{"model": "image classifier", "dataset": "photos of arthropod specimens (BIOSCAN-5M)", "train_examples": 97500, "image_size": 32, "crop_scale_min": 1, "horizontal_flip": true, "translate": 0.12, "rotation_deg": 10, "cutout": 0.4, "targets": ["order"], "num_classes": 18, "arch": "resnext", "norm": "batchnorm", "activation": "relu", "depths": [3, 6, 3], "kernel_size": 3, "stem": "single", "avg_pool_shortcut": false, "widths": [256, 448, 784], "mixing": "cutmix", "label_smoothing": 0.2, "loss": "cross_entropy", "init": "kaiming_normal", "residual_init": "zero_last", "optimizer": "muon", "muon_scale": "original", "lr": 0.033, "momentum": 0.9, "nesterov": true, "orthogonalizer": "newton_schulz_5", "adamw_lr_other_params": 0.00092, "steps": 7100, "batch_size": 256, "epochs": 18.6, "lr_schedule": "cosine", "final_lr_fraction": 0.01, "warmup_steps": 1420, "weight_decay": 0.006, "adamw_weight_decay_other_params": 0.05}
Rows from block 9, named by matrix and row number. Rows with one number belong to one channel. Each number is 128 + 24 x the weight over its row's rms, rounded and kept within 0 to 255. All counts start at 0. Numbers have three digits each. After the name is the row's rms in percent of the matrix's.
# convs1: grouped (8 groups) 3x3 conv, stride 2 (model.blocks.9.convs.1.weight, 392x49x3x3), inputs within the group 40-48, a 3x3 kernel for each
# convs2: expand pointwise conv (model.blocks.9.convs.2.weight, 784x392x1x1, transposed), outputs 392-489
convs1.119 096:154149152111136111140123146134110120124159112130125117125121134140156122076095100135077104118121099159095159113147142171131158129153135156144160150136184118140149104084094124107058087112120109093099146125123098113138114109134128147084106120132
convs1.120 114:107102134145087109192157126124113100175108089167150153127119118139140137151099143107071094231099049185149121121127130104146131120140109117110106137144115129130112173124111124129119109165133113126134120125110092155122129128152126135137095120112
convs1.121 094:086133133116130155105161162107152146111119138111156098103104160122114159098144178099125123120110144098140152154143132164130115140119113188144099142111090172157131122115112111154138108112134148102143150100134133103157128120154107122157113124147
convs1.122 106:138127115122118130153107131119145130129155107099123139163114136113126081121112134138167100136141122135096127127146154102129096109104112154110192073100152134119147133134106120136127158155110117150138119128123095163099132126100115119120087119134
convs1.123 092:131110138114095133123109107125143140129109122098123136094147138133142149125114144119096137093123101085107088116165153127094146112128118087115137095147142147122117149095121115133135152155133124127122115118143145131141109147118100149151108147144
convs1.124 098:152107130132115123128148155136119134131138132113137150088144104127139119134116096147122127106132132115129153112176101136113106128134135164153121142125173138180109148130106130114112128102121129133187119113134146135152175159174157107148161125154
convs1.125 109:110128136133124177117137137145157124112115152143140118134104092138121110139078118160154150140136183093127121130147106132136086156134110116130099136109102147125180122175173122138129090123150139125149176089178145109126147120124135121115144145138
convs1.126 094:115103130140121130119145131155112111131131113101122118113148151135119122116163170114131140123139108109117153107126120127132098110149125125067108111093074166114160122158105120158146131148116134115091135114125132108114126103113160129115112114087
convs1.127 090:113143111131128113120143133096128078142161139136133142117124112135134094102144092146145126140106120160130180133138137119135131154129128128096137125100100093083168164148181186103194173181158118107122116115090115094123108104090133121103090108106
convs1.128 102:097118124131132137121159136141158121127140124146137152138147166138158124125131139095118122108128086111133117110102143119140113140117115092123110102125126097123124116126149119109139110158120129122107116119118125102123158118136140102119123103134
convs1.129 091:101092100128142105097085121115109098103123119092115128091150120123131153108152142066089082124100078107055116125121111133127140138128101103128094143140152132140124127126098125149178135078144124125112141138139096141089112125132120149105118149119
convs1.130 110:122129096114113113117144119161118146130142131075106131133136141100113160114135119145075165141128116125149140127125137094137121111108162135098119109120096109130159105125124124110134149148161103118109157127122144151123099126096125110126152117157
convs1.131 108:121112089127163117138103123116116129149117126110128124110107103116133130144124162156107155116100142108142132162128144104132130126120131131074140139108136154153114213173167153072146096066072087083111119154147140141154120093099137105140130155124
convs1.132 109:145097092138118111117135149127113131158120093132126112122119127117110151104134146145122123174130123160092134134134127094101145109100159150132111128118100125107114132093142112132151129196101122133112137160137146148126120102152081152183109114174
convs1.133 097:135133136148124165103140150157163148110112180105073145160160152128100136110139164130168111102094096104085130176128123148129106155129123109088148144095143136156086095108108104120132126109160107096110142159143078161131132131135120131156130117114
convs1.134 102:116103128127137124153155085159105160134125129144135117177151125148113120174095112140102138138105145116101118115122139151116117172142123136115119113126134149122140060065160081156221113141176102145130128165116121141096137141128116107128143102142
convs1.135 096:134105104131117114122118146119140098125131136115115120107135143158146138142118143146136137101109137135091112139152168122097123130128149105104108126124098089106058182080151128118145146073149112116128117107125111107114124109141098129111135134110
convs1.136 095:113100112103104125154156113154138156123128124148117120136190124153114158164133173129121121117134126121118114132121097092150127105108114105134125066139133166124127087151143137117104185139162109120124123124108097163118081116100122141138095098159
convs1.137 099:106155155127134117142109114116133118124145147148135120168109141088142158123097117123127119100139114159127114138128160153092166102106154133135123135101106110123112084110096216073088139163192092140142127138116123105153165110113153110094124124123
convs1.138 094:118099114135153112134119138123118119141133121126106092116121093133114113107147097143140164184134167149131145117166181152110139095143156119107102133129106084137102145132146151103126146172148169126140119091143109119113157131143142085131145137144
convs1.139 102:138132126131169119106132113159106118141121118112090135166099151176152109136119138080180120152113109152094103124140114131130145113135108127131120084128133095056183094100149149090130156164102104141124089151132110123178117116101113140122119146126
convs1.140 099:122114124134139087111136057108101105117115113086090134138123153125133130157139154116131095098123099106102091138136121123128119135108110130132098143138106128127150153148153151095166142165173119107122123124120144145106108090147121119149128129144
convs1.141 092:125125132117098134101123144127150138141135145111167192123124125160112106127149172140170134142114163180109102109128099135110096113139126145110076116098094149088125132101133107131104094136086131127116115143150110150149184171177147096138138187140
convs1.142 098:115135095097133088100083116082126112117126098103110117133107117117163144122105111083117098101116074055105087129130136118150116130134118098084113102137107133163122163200165176118165179121162124103146142143129094101174133147151146078111134127118
convs1.143 089:084118102174106130122136145145147146131135159096136133153154171107155188140175185146145128143078156153133123098146109119165184104122111099129124148103142136143117142149096144141123097133119109100116142111135127113146103125108112100114124105127
convs1.144 100:142116154150120136156169147130145099136125078169154179143128160143131161174160204150143166118117113137126174174102146123109135133160137108147114138168130107176093158169110148097104099147134108162132114126124136100091127112107110099118116128151
convs1.145 105:100077122134133152177174163109101101141140150153215163078114093167130187193195202139093121137121150123124095102154097115130130138097142069138146126148113147098146142165146115140131103087104133161150145126112106131107127132147145103100119121089
convs1.146 108:133103135128117167117111114130147139122124125151169140150118147135130121128143126134107096154119138120124138097116097107147135149126160104089152129141126131080140124136149159125111121088131139144122136146123112101101149123106182152136140135116
convs1.147 099:181122169151119146139155179138135155116078131138149169088116109113095104146161104136164128125146126117126144092079092105128110106074095146116109128118108155149109118142122123116104154105100098140157137150128125132146127136137127148125131133138
convs1.148 106:178165130190123084209130132107121157131134140118115114093144124135127118109092109134134135156141131140090113103136168123092131135155104144133114133124112106100145127118119118118155131130131158132178180082132139130112152164090157172108133126134
convs1.149 094:139122141143129152136163139095117108135120152111138153113108131115143125133166154148110136142113125130135131087151148118096134174125129108136105119122132098114118143127142117072134126129152096134106105137100123121104153129118167120129137190168
convs1.150 092:124139118123130119126124114139181160147060143185141164124090100170110118088117149064101068109083145109092082066079119102124064086077084151087110112135144111133130108143103124107146124127101106123116140122111137109151113127106106154113151138135
convs1.151 094:159125114125171134110106071113117156150119145123188121135110183109111156166146117101141156120165149160115113101149128101115136155137194140148099124119126120122155130127154157142125115121061139143107119131088110092120126105170154110129129130118
convs2.119 102:093123143096116125106117135128128111128167129118086141160154100125089120111124139087141063115101143106172114164165134073099104136101149127184126101184115140077142111157123161142122162137120052129104209127117119146115086139145176121131126117108123160115125131133168143155128079132119121153127119
convs2.120 095:125130163103135134076120106127184128146135167170137142194168163153074141112145123107123138145129121133191139132113149176124126137116134156150137140146116112123121107128141100122120150142129160126100136135114125121096157049113126162146109131143123141069133128137146126109141094112141126116142121
convs2.121 098:120100180136081134084134144162082116107122135137108099086084126119119124128139140095143081125110132116109104134216136133107157086154102129119124113118132133131130112089131117119097094112109110122156132112112155161150131113110150155128111138156155123141127138139088141151153097109113137178166114
convs2.122 094:154105120108126137141118112141115066150158093127124135074125127090148097130136095107118152126164117127159132105147146068096103106110131149142116145160138104034065143139114114140161106112103121117170133146107126153094144105136156074126140114116134070102119136119165143133102137112126129100124113
convs2.123 101:143158084118131104156139105156104132105116158130143153068090123135105142117094096098131123152107098102127162095169190126073154155113131108110122134121107120089135143131136180135137132135122108132130132076181063127143158153139124159129128132161124139143121149123178143115152095128142127159137121
convs2.124 105:132132180126135115162116129081109102166139148130168145103100155140100077128128129113119162130166136142136132144115082159152093126154166120112127112179126159139131153186131118122105104128134167084141133122117121126103137127152101141135124133112136097129152129136148151127136160127164132106111129
convs2.125 095:150153151120111138102088136128108174145105126145100113139078137108143143113157106146169129122145132144101127108087143130117089148123114148105139112090134122145143137091144130150137093135142132128102182124139131114097101072122111152152135125150209125104126113122107161092119160137090137132147151
convs2.126 099:128148135118121100117154106122114092165126124152110167135123152139134184111141116090089160144112150166146108158115097123164129163176111087069108146155153103120136106150129127100094130156091130170152096200085161066088154142096105090097134122131129117119123142138147142124112140123115129100085160
convs2.127 102:087105165131109166148067144143124162134155122112131115209124141127120163090138126160109151134155115106109124123193133118128150121117121128163120151142127098116144143146125139158099101140130090095113107172131135090116129087139109152123127129166093079178122110110098149136108129129131137097127119
convs2.128 107:092076079117132080099108154104078126114133153164119118152118090129162083069118157147132141123144107119124109115137149124126120143128101137134118097150123132162068136132135147144125108122136132084139164113160130153099175191105141139132150123122139127148127139107118109098121114132149116152112131
convs2.129 103:119113112135115112128158125134121124122136134156145148116151106114136105121106094133177170143084145094138132172121143147093137144113152130148102142172124131122169162154128147120124170124133135165122138132148162153120153137127127143138108126144140167137136119132141160122116098135126125126143137
convs2.130 098:176169116126128121143090135114118109116132124148113158152121113109112171140130119099094112126120133113158111149090164114088119136114137124082153083130104120145169132133119173144110121106118119104159124117139124135081143109118114124118160121138140071108146124127158107128139125135100128139111114
convs2.131 098:111107102122116145128118124118181132096102114115141118121120136135107172156109117149132145103097135167135130123148118108133111127106130129141122124123150105132135124104147160117066143164152139117124137136109142108145112126071158137150112111138095101082144066137141172107095136121133129102120108
convs2.132 099:120096176103153117083107132109139180155179124145149146125133137124143126126141138103087116131060133133105116156096122151082158106159165079102144122098128129151163134132128137148193114169106092163108144129102126108097127141106156090137157131158080180101141086137172094107121124120159133149119126
convs2.133 100:115171107155109134127124105111108111177130114133123130157120160102146124151147194067140144103118121127158134151101124089116118160102133154144124102098133107107133142123135106120093120098103123160108141118112158170100123149114145141132114136100106103152149152109122132122164103132127127123108145
convs2.134 092:108140127190134131141147144154124146117119089124123146167127147132109132174148138159135168139087132097127157081164144093125138144126125165078109143110099072108103140109145154120137105137150153136122099142168165089135148113122144154140111126147160132137110139129121131133157108106161125152129109
convs2.135 105:108137114141116102183117115161091161082109123132108079131098095152124142121131112200106093114128124109122114150152076162126094061132147155116134165086127117182095129128136092106114102107129104086156180078148188128168152107093111173135073132155133096088116128121153143109109103120089123137113115
convs2.136 099:122087118167147097181146125150119127147157114131123141131070138116090127098124098122091133126119123129101129118140107121134084133118123099100127123111109104148113136125129121146140163122132124138191154150114123132135118121138119108133070147136115104154130134131148116086130141098082128133116136
convs2.137 094:121128156136103133117137136139148089082152144125101117131081127107111136143126134121141105125158140100145100135146115075146175075104132118117120144113132107123098144129125092117127085134148134123133123139159152118125119152124140127119145131127120121123135105120135155147128117131104129130142122
convs2.138 098:067167123139175140157124126092106108097143120128120131100123144108080127105128095152115075155124117115117111140126100140138171098100164127105143132092133136142172101108114133127111127156122143110087088123128149160127194120159094146123135135059112086122096081150119158125124175130106125140111095
convs2.139 094:138166113158108113142097139134138161153104119116104126150133146154194162164116077097140143135110124114096152138089158129099101156153139165111131168156122157163109111128143098121118140130137154146130114148183111063122145153122121132160103122137124129147066155120141134161123110143149126127112104
convs2.140 104:099118055134139145116112133120138163139126134133146111084084095098171121144105120111146144112133107091123125138146137142109185144137082131063127128106142153105127112131121174154115132116138129147159128140114080123093168065122132135119113121102075079137115104119096131091122131129112128161092151
convs2.141 100:129167113114119183138135111117140098102152119160085166116101159110137120139135182101139127133092114122073135126129130117150095156159104153116133087116126122115142176123113126128185147132168095092130132126144082142148180127166151152131150127155139129147167106112134131116142152114157137124121149
convs2.142 113:117151104163120126136124146119131112127139166098133152098095071153135093155137152095133086166080121119115115142118161182115083122166142074130153114144107139145199123145116154101128131124119126100116120124133092080177147149143128141126145132102097141107107114140105086120141158139076141131145116
convs2.143 101:137131099154144138133131109147144101110147126112134150094144127163125134123115123160144150121089124121134132138136180088132122126154099081147149116114076125129132163169119114112102135120125073085152126141123088138152137119155093146136127117076167143153148142118144101133134198142087127153131090
convs2.144 104:174143124139129112095116154120141150162112122140117104117165156142091186103149164163141088114123129138133131092151141089128106122120108122131150106142106174133121139187120155132066113129123135145114141175140136134108119110161141115110131147092147091103096115120131081139130148125116132134102135
convs2.145 100:108141179129157113179156102115141093180134140130147115134176154135143104144137176143198110112139106155148135103172115119129170115081116161145145117121124143138108117147143111133076092132119154153160119135147197166081149162132139088132126135151125115127184159103175136116128114132067118068127134
convs2.146 093:106152099133151153142093130144098096142145132136132103107091112089130152071098119118104133156112123093151132130146119105117184110092152115136119150115106168159142095133141109150142144125124114124146119131086156119138122118166121161141170129136128127096134126117134119090122123133117140176147121
convs2.147 111:157104162151169136147166117065115150104161120140128128086111115126113153122127125142131125123164141110170122115153166121087083134132126098173146161119153081153092127152122138115110154106123110137161150160102130108141124127155097131106109130118171148112141155162143077134116145112114122126148126
convs2.148 091:104164098091133130135122107108098089133107149184123105157170116145104101125149137099064118125139125141114112143121131126137110118147135148088146091138153139128129094132110092137180120087149095120126127059146103126103150129098159100138134130103136091097167107127100118125171162113177131138145116
convs2.149 104:182089089129089142153159118121111143146125104112104158054128126129117083119129107134143107134174115129175100162127191132112092162148145105139133142152120157123175163128141127136143110141160168077165119158129137101135144183129114125097136121165125110148114139126160138159141148145165123134122102
convs2.150 108:168065132097120111114126166110145144100128073127096137123120096112131133143116113117117117127151110124169139179155128104108092120147137129113140124123122131161099123140125147125059130112125172204123121124138090163157112112162133136138117126080102106163134134136151106124125097109098118147121145
convs2.151 096:088153154113114131156135133119146127129152148153108117132087089126129146163114128069093119112144128158129141099127137118134113166112092117188135140164149179107150130150134158135163120121172184074105089172134141154128107136142108154137159122140057123195141126140122119118063144136123122142138188