A small image classifier, trained from scratch.
Model: 4.33M parameters, 32-pixel images, arch resnext, norm batchnorm, depths [3, 6, 3], widths [256, 448, 784].
Training: muon at rate 0.033, batches of 256.
Data: trained on photos of arthropod specimens (BIOSCAN-5M), 18.6 epochs.
Rows from block 6 of a small image classifier, named by matrix and row number. Rows with one number belong to one channel. Each number is 500 + 50 x the weight over its row's rms, rounded and kept within 0 to 999. All counts start at 0. Numbers have three digits each. After the name is the row's rms in percent of the matrix's.
After each channel's rows are labels from the 100 images, of 14848, where the channel reaches its highest value: "top examples" is what is common among them. Only what is clearly more common there than usual is listed. The data: photos of arthropod specimens (BIOSCAN-5M). In brackets: how many of the 100, against the usual share in percent.
# convs1: grouped (16 groups) 3x3 conv (model.blocks.6.convs.1.weight, 224x14x3x3, each kernel summed), inputs within the group 0-13
# convs2: expand pointwise conv (model.blocks.6.convs.2.weight, 448x224x1x1, transposed), outputs 0-149

convs1.72 053:452557515455436443460470464459439472407465
convs2.72 113:539480537511460493573589495543502592437524529556503469538463554455464617418439551479430499463538363360534515595498495474587497502502499576510441653494532520490520503528454484491357481539475498565505446528508388522477522411486535440578583480395581520491530498514526484469480468512526439592461485469508525525497503413444556487515492444527481495439556503491450574572553523521460577524419526487529518612561493550548491455586557568520484430569516534489460
top examples: order Diptera (61 vs 30.7)

convs1.8 061:513486429510514612473493577456441501494432
convs2.8 105:569545518592450502552382481502513503472543429572493495458422391484491487520524565518563470480459382468501512496524608496512556544523504522492493441542417638590465442468492482479489504532468519565555538488507497462557491467451420524561495559528501424503548493506486483524634462505377620501513509474470523422596509477423509584493528443409560547513471601506433425395530432419471418536511480471552481527460516508459554495472508463498473420496529550592537
top examples: order Coleoptera (50 vs 16.8)

convs1.147 091:504565512503468443476379407462475499485507
convs2.147 094:477532540516508524418512460517580419542434442434456504511538537497450567469575549551544413528448543514413615450527491460526597534534531478490538498547521581457557530544541420493504504513594487534416502479475524574505509500452431468408496608395552422476515552518611536536546480499493532542498527566504372523502598513395383544477500501504483559473553421465541493507507539429439479544499414426536517503534567518528456589384520532512467508495521487479482
top examples: order Hemiptera (31 vs 11.3)

convs1.115 080:479423465470521448547427536397549482482475
convs2.115 093:513528468494457415376494606501554502496512516519559566462630446416517544551603523482456461500527483563381518529553465487498520518532469575525581453476476477538590521455523446488525511398522507583481448483540469547506512499557539561483524523549555516453530535519635522437505507574444478579556465471531398553507526556537571523576582492576527411438563471514589506416421455503507541489444512545501612418519435479613515579433498553526461487441492465424618
top examples: order Hemiptera (37 vs 11.3)

convs1.78 117:571504483432519509556543416499558409475491
convs2.78 101:471482504484504576413511559519548438569526564544486513528554597425525475500544519482350521505535547508559580473501486491470522454507485449481493527469518539496578578561462455456505446500471525611566503521418464391497570502518529469557423478482541505522587557524458443519426572531491489520422536427536499476481560573556572500429524616550518517462500550457487515427526566544504575452446456496481532521538511539511450493482492471504458507469485423445453
top examples: order Coleoptera (60 vs 16.8)

convs1.32 096:549521453418510534423468497395464502473545
convs2.32 103:538563492376482519564453445450466360565511442511459522497526466503491471508566502506579611460507565492556442441472596572452454519497440429516487519465597447500509506459438595472522514530389463546553557484476536432603537509482508493554505582519426502498465492488511493525562525589483501497571502428500531500620504507508531401500465510509500497452479486465433538468466504516308484461574552442554547654578521534524565527549502418532481526491483488576621
top examples: order Coleoptera (42 vs 16.8)

convs1.207 121:495573567492404501432499559542522544444478
convs2.207 093:469390485510439561518459527482479475444523536400513481516516463440468549504480471526522473476463434527576472519487550537544491450496487504516504496534513457562504468507520628433435542478536529471436563461599521541442435506462527494503535575532438481515537504487488518495396573608523457535485491503519509576555583524498453530516593477591534518581544533536503521568372419533489424481454430454554532540552527536551496482529524506503513546427507492524437
top examples: order Hemiptera (53 vs 11.3); family Aleyrodidae (39 vs 1.1)

convs1.92 083:504399465504540512481527555511504386491567
convs2.92 098:418580549580527464482428509483581544512527509487494575487580501527498519530508585624564487499509509471467527468502479438518512458485492550492546524456553511495531487473547510537508502400595519428474527434472512413416495481573574556511490474499454495526610414507521479406498536558488572502569497478547478473466610445480597494474587458436517484501525576443409371407641419514470549514497577524501470400451413506458565469498493468526502512579512472554572
top examples: order Hemiptera (40 vs 11.3)

convs1.85 064:510481440470497521444556623563539478482455
convs2.85 104:422497520544535567568462508494505504531515624574482466489490405496471415510473543402496374463555528587460542425512526509427356529403562467501580550444474476486483496547476526541543621622613497497479542454606539496423534523441518532519415416439411436504507473522532525520438477505507442504572501425620461475444506552489434520438506499488505609502543541405521533485552524500589459442522583515509510451558523553536499456437533582502444523490485500487504
top examples: order Coleoptera (56 vs 16.8)

convs1.123 044:488490450416453558507438541465603466475523
convs2.123 095:472510514511450484512527546475533605374452453548461510446508515579534533544461534486494521513522492409483523505482554535511489520471425514511583515553379546551516522576525395467485604496505456435482510442372504451383493426504496525486481371493520486548428502498478483466515542481489404531474487537499491522511465452480479489553458477475508439494443444547552628480526435443544494409537485490479517416458509600504473484440510505471447560538524424518489
top examples: order Hymenoptera (54 vs 20.4)

convs1.149 069:458514542545481459466355439484476491484519
convs2.149 092:502481447496448521543513542436495460514534492513444471461469389481567555531448554479440501410484543503480462439462515435457498493534441465502536464503492526515585376488549471514522555500571536512642504573463488484585476486525562517464467546491426481535442487535535508518451531445430473504438472481481503493519517566531446562508465548466423552478598446556401523568509474486422531483532579445466502454481529439460492524545467637474580469500485511445425
top examples: order Hemiptera (71 vs 11.3); family Aleyrodidae (28 vs 1.1)

convs1.35 091:378502468526511402527544505493432500522471
convs2.35 092:503549371508565520553564492513530536468532535583501528532558518471493489523557587484377410477605518421554498520601508487576604451473507538509495401425594517529538482504508562482368515506484457447445512546460471563532468555566495521382510505493561450413450506565492444530536564507485406516522498393507532586436439478468475533485525597458542523477493546568647538505515552447448489523503545566455429420561574521430553540511482548511517604487539465488560
top examples: order Hymenoptera (84 vs 20.4)

convs1.197 099:580581540537445465464454557528518503496417
convs2.197 098:472567507396460592574434445550502450374467534522477489430563483540506617515528522488493494513448569575500491541541465421504624443585500559488522546519494531581522564523536420456458580463468486536488482406616501497519482508457547449484487558499501500446516508455483443446547528513535444489455486574481381411464539523430453434499442437532536544513480593478524511556460531567456575490478494514468497534480461562559378530487520607487520488516504594479461
top examples: order Hemiptera (52 vs 11.3)

convs1.16 081:468525484486500425405415465440438497490452
convs2.16 093:459531558585460585411466526483465493446482587389433528530453425544470521515525527508490572518517613471538514482458479458482560514507663443465509469476417562539457533532620573501416465560493457532548439468497569557542461560508447562556446447546443526469548494509577408528465506504511475491574514583453501518513496487452563515462547485541568524465480572513497435477505525474512559518562597496430433579630598501532505510490466491481491526452531488474474
top examples: order Diptera (74 vs 30.7); family Drosophilidae (26 vs 1.3)

convs1.131 095:441491472465386427506558486438476540529474
convs2.131 092:521423457620575505605509483490473489558479527488563471522536427505559543467521492529436610464586425669483369554527408505448514519482449549523585520477472485484529518564543480550456608508499538493428486566446601459442419521432501575565573560513547472484495578434479493538481503449602458505515495576555475488544476553532558452462561622588524479548530495489581548456496539494480492481496487476494441474541397511474469536554523494540532550516496467515473
top examples: family Drosophilidae (26 vs 1.3)

convs1.132 165:425502459396446499524514518538604516516508
convs2.132 104:494520465445520453340532467477488524619459504521609465431476470593499454525507446481554503471555540462474427444461499542515476593481569510500514527469424458561540471506499479487486492454456481406535479492423478442530503459552452523487510542536494524456551537488568458549471508449503444432455513487448360479565555545518578463402586487441460438460486561466443467420516519452401468410462545479454511492483526570516497539520467504548417550497503450447541
top examples: order Hemiptera (39 vs 11.3); family Drosophilidae (26 vs 1.3)

convs1.203 085:510443476505461407522558466520519408569457
convs2.203 094:483480533580514426479517510575536534420492504518470564488522555656489492470553490484491548537467478500499424526406553413483452580460521482483468509516390550457509558509561527443490444508570514446420475439518532541476474453447592561538490524504522532518511524472489595464573480504510483535510483540436394538456499607475524488552537530513476509524518418505389520527589506481484521436400472452484516409467553523439506485459529586547538636593479487493540
top examples: order Hemiptera (62 vs 11.3); family Cicadellidae (29 vs 1.1)

convs1.69 153:493623595444499497512456548483494494490554
convs2.69 113:522455657468533502570507511429435533541479567460421579512532542421487401486545380526564517504408519467474493452498455459511540426474453502510490549478492468467492576546549490481453527464478522588529479437488596510432517576553478499472530496460504492548564473487544548446531490534541502474421508466517520459472432529448546500485497543579495564476563544548379530542444455517494492626504536544528508511497501510493512517504509622468516469479495433474488
top examples: order Hymenoptera (61 vs 20.4)

convs1.75 076:472558410485488479519547544535587537515417
convs2.75 100:544522570487556530607512533526526441527528477537519386470358529561517494541463424531427493484440346537430444533647479521474512559502408471521528495517567502537535497445525543585596484460568490478514539457422412453515496477538484485591473522514529486421436539485547509502473437579486571549532492553480489512442578552410448547473559532516448541389453502537485459643519550605485549493441496502544514492458479482476444534475443520482424466485468467477580
top examples: order Hemiptera (30 vs 11.3)

convs1.209 066:548484418472425548516574496481439513510584
convs2.209 095:451540471462375646581415547539518477424531466513540498433575455586534458507508479532548507510496486573488533492585455486422602469447450465503545521551456556479502559512464577521450444544544535403577532494570517535568492476623612482555460504577512491540497565482503559462420539651524434512554500502464476530468522530428443585497664426519462527526461459499498556535584485548536465474404465472498506449437470618422555472478489534467517521458462505560442
top examples: order Hemiptera (64 vs 11.3); family Aleyrodidae (32 vs 1.1)

convs1.88 126:460446447584442506432500531479502456491595
convs2.88 111:494427500446482463525549469504557396541573488409509525533541464474518511473464530402521535495444466459464528490507430532594534401479497513557529555528548435543564552508509536504487408502457465465515516440507512537484515539461523494490492455420573490591574558485590576610594497542454497549569513563487445504457517568530554499451492503548538529420521508465507554494503551509454498477484432570503410485451513549467417480463510540457503427436509500410539
top examples: order Hemiptera (62 vs 11.3)

convs1.205 079:525441559540460428500499460423521500507396
convs2.205 099:505489472528466543526397466543465508463422442468496544498573523449519596464461554493493594505518537502563587519433440499433431546486476478518442500573474471564494541496419573529483551521478520463546546519597558442563521414542586509399504592498482471527460551536437485453503528584563392469619482506516472562566499562512446543544530516583508556441551463493476545537469501554548541449508539584496466509502531607508512457494532528410375462558471496453503
top examples: order Hemiptera (37 vs 11.3)

convs1.213 058:464448496450458451626522464465471552509542
convs2.213 101:512516466504435562554523517517429496517540446480575528550493488539519562464444453514505433500506609543524496501511489490482559509503557474493552500467448473472554616510591481547448581543576403537506599469435536594455459461575408527391516434505512538462511459514456537460512486422487483440561490471477501488485556496634604443496517515464407455550470440496575489450379448503541641533421501512522427509415447490500509501517389458502421592526439551590463
top examples: order Diptera (63 vs 30.7)

convs1.124 119:519470494362472516484522507584570528494485
convs2.124 092:508535477486471398626492500416469444482505573509419502538573525446522431475511471530543520506472490495509532513466577510591447436561551492515503464544526476578548483503533532503493511479413490578427522496452485447398445549474550536546505454367463494649475582458590535502545485427450511465519505561484501560521567448421496502507477556531529488485508444471522554561370512455453531558494531590508534571505446485496602549444526557485546586452444403577534
top examples: order Hymenoptera (50 vs 20.4)

convs1.93 106:413497501535613479554476457517499508545572
convs2.93 094:521424552487469524529533535573501617423474490593614470565430542546506421443570472509439455506462521387462367498407484490379485500499549481532529468504461617555496526511469453532524503508548461462556493523443450500511480507490473571572400489528482500479510522511465635493485437638430494557564541500524563548498494525508506524484566493504468489596452482492473552506489541505563501496576509554468554451446447467453506526554532409563475529491468477516600
top examples: order Hemiptera (42 vs 11.3); order Coleoptera (42 vs 16.8)

convs1.212 046:448488486523485504554505469364450473433468
convs2.212 101:436604511562502490526579479463472544514484465501473501553514619436541537364467480498493499490452446550514502493494508483472419542559518505517474459515454469455488545497478519469530642698555470530574468482418589499515569554415504583448550535513531496485528517498521486431524535428566471553523500489475421560466533471576531473490466521513532535477451549449589531436592569477512599421544559433410521443542520419492476472511353410496445501465509493463482
top examples: order Diptera (72 vs 30.7)

convs1.62 106:492538522369548451512463538458460452457530
convs2.62 097:446457453380549448466564526443502494519586519538578461573509584414484526447426456488408507512399461530469507490507459530528509539563505588476506466581446527506524567397492558563555502481506458541512486452530479435464479500450468522521533428572517454520530563489590411473524498567460587486593517522500554468436472527510493454521444482601379499570510457573550558487396496422474559502418522505518555464463561483412537536438500536516445429489548457405541
top examples: order Hymenoptera (69 vs 20.4)

convs1.148 078:421517487485472499448436384510539534484437
convs2.148 095:504503448575504495531570407551470526504483554502483470471539501458447474465421572503468381472480489493451526458477523467526509528491405413519475475542540637494568485484508461435471515512497471321492440529430600481562470434462483545571515609488512553457496517530534563376480540534492501468418474512472378523531495499484509573413498492457530562523534548503510573498490404499505528487426484498508543464462507468566470423566507459468486396494496495423543
top examples: order Coleoptera (39 vs 16.8)

convs1.201 058:526445422490474499518511487566461389527571
convs2.201 107:536529527436570584480481504466539457422498586491474557527470487576459584516541522510467538495356577611587487550516494487488542504495498553473522565463485438573523578583511537549524578431493493519479478407504525377453492500556620472446540532483533463458468503503452487466486577556501418496509495483522444475560514500453514404528439543500444559440512461502443547626510516563482525454459457451483556495487495560604534487501445505506525440426475535570485
top examples: order Hemiptera (63 vs 11.3); family Cicadellidae (27 vs 1.1); family Aleyrodidae (25 vs 1.1)

convs1.154 088:548518488488420562549478444525417475414515
convs2.154 092:521494516448476516488531466400526578510530457541515484387502572453480540633475510562490488497549482446513422494537491524440489465558454473457493540574328487513530566461512523596451573515521505513499405488472520551519451544473473481495536498505430485518437431524534604449421515433615409494549497562520527487507543418491536486605543483558472437527521402468469516509629499517602528564558483536502549508600455486455481565431464545488444458448484507425496
top examples: order Hymenoptera (61 vs 20.4)

convs1.94 206:521586518466500556587535570483570453527474
convs2.94 115:549582468510418569531470437494533472481545375437417497529568483469460476455538585475474453481607555466469519501533514541496513518532515480508497492432439481557512511525496565483469488373472465572437492507418540409480530496636523475500512503476479516511472552494573509505594562567544359497379509577531480523570526535450555505506493486543414427452465498456416586457585439503453584458486443503505457547400570434533519497444484510538495377434462483484579
top examples: order Coleoptera (67 vs 16.8)

convs1.206 050:451477468532574486477435499450455422519407
convs2.206 095:487447468562522615509446473659533570495515519524527467491524516486521496508438515510398609454613388502429552508412477501591560509551441593471473454478474437401488554538486576492475553536528517391522530513417531453473481439435545419503600453483535476503383489515529554458541532551543422488408521417462528498539395416460440550463468502435563527471532426506493525478471559497458550487459437484514536472490433527603573515448521543436516491508473547475425
top examples: order Hemiptera (71 vs 11.3); family Cicadellidae (31 vs 1.1); family Aleyrodidae (25 vs 1.1)

convs1.42 114:561490451485542553420457453529476417461561
convs2.42 106:535526520472542526492516320519433442554498479389528534586490504536497494525482505526436503542443545623571548568586460445533482543410499537473524567526481465487456486466524442503607518448371518515375419551423562583468479449522427525523502519537484454500427500495506535524514542540487475499547501617533538501492465519582497478413467493515509547420490479470505507490458435488478411533455502546488538486475512417448493510519456532537450495530498492531474
top examples: order Hemiptera (45 vs 11.3)

convs1.145 060:493386481581535548556506435465521534465491
convs2.145 088:552528492515515539523479445480468530550455480424424501456515542572465530587529476554512505473521508515507569443474535500519388428480511411483487570507567497518452493569473488464566495476577546463497524437504526532419468485443562424438533374453508452431482518542465493538426557497536494465529538476483519516572508527505556519403502463505570510487457483646542583567426612528499561524607485543440472514550426377527414515497388482486371495494472501598531
top examples: order Hymenoptera (46 vs 20.4)

convs1.171 069:494540552483542493541453633470490504426484
convs2.171 096:444408492481565462472557481482496486459532446558529587512492459484513397473550469545497475411354576447538423505484528494326403464480587522515443480492504520466605499538522403427492452464500482481436472537430510438535481526523510466608381551455416549517534537448447431521498456495585517482414504581454480527560446457562515543478529460525478433435437364573475506531503617490455573599554480513567577407477512533453464496479446503482520467452486486489572
top examples: order Coleoptera (44 vs 16.8); order Hemiptera (29 vs 11.3)

convs1.186 159:503540535521441441454577524456509476434404
convs2.186 112:482498452486575508438510508508570491556544488534515496499559434432524565496551529532666410523518451476457527471500436497542564533457584519504585583461454472521464515474522579504508397462481497495497451457433478509576579590537496544486487488519511503476505496497517542511500475541481572501438513447521450506401522537431475542553543439541506454456493430517511522465486548448424484499449482531500553510456355656434502523566482419464511503427479486529522
top examples: order Hemiptera (72 vs 11.3); family Cicadellidae (36 vs 1.1)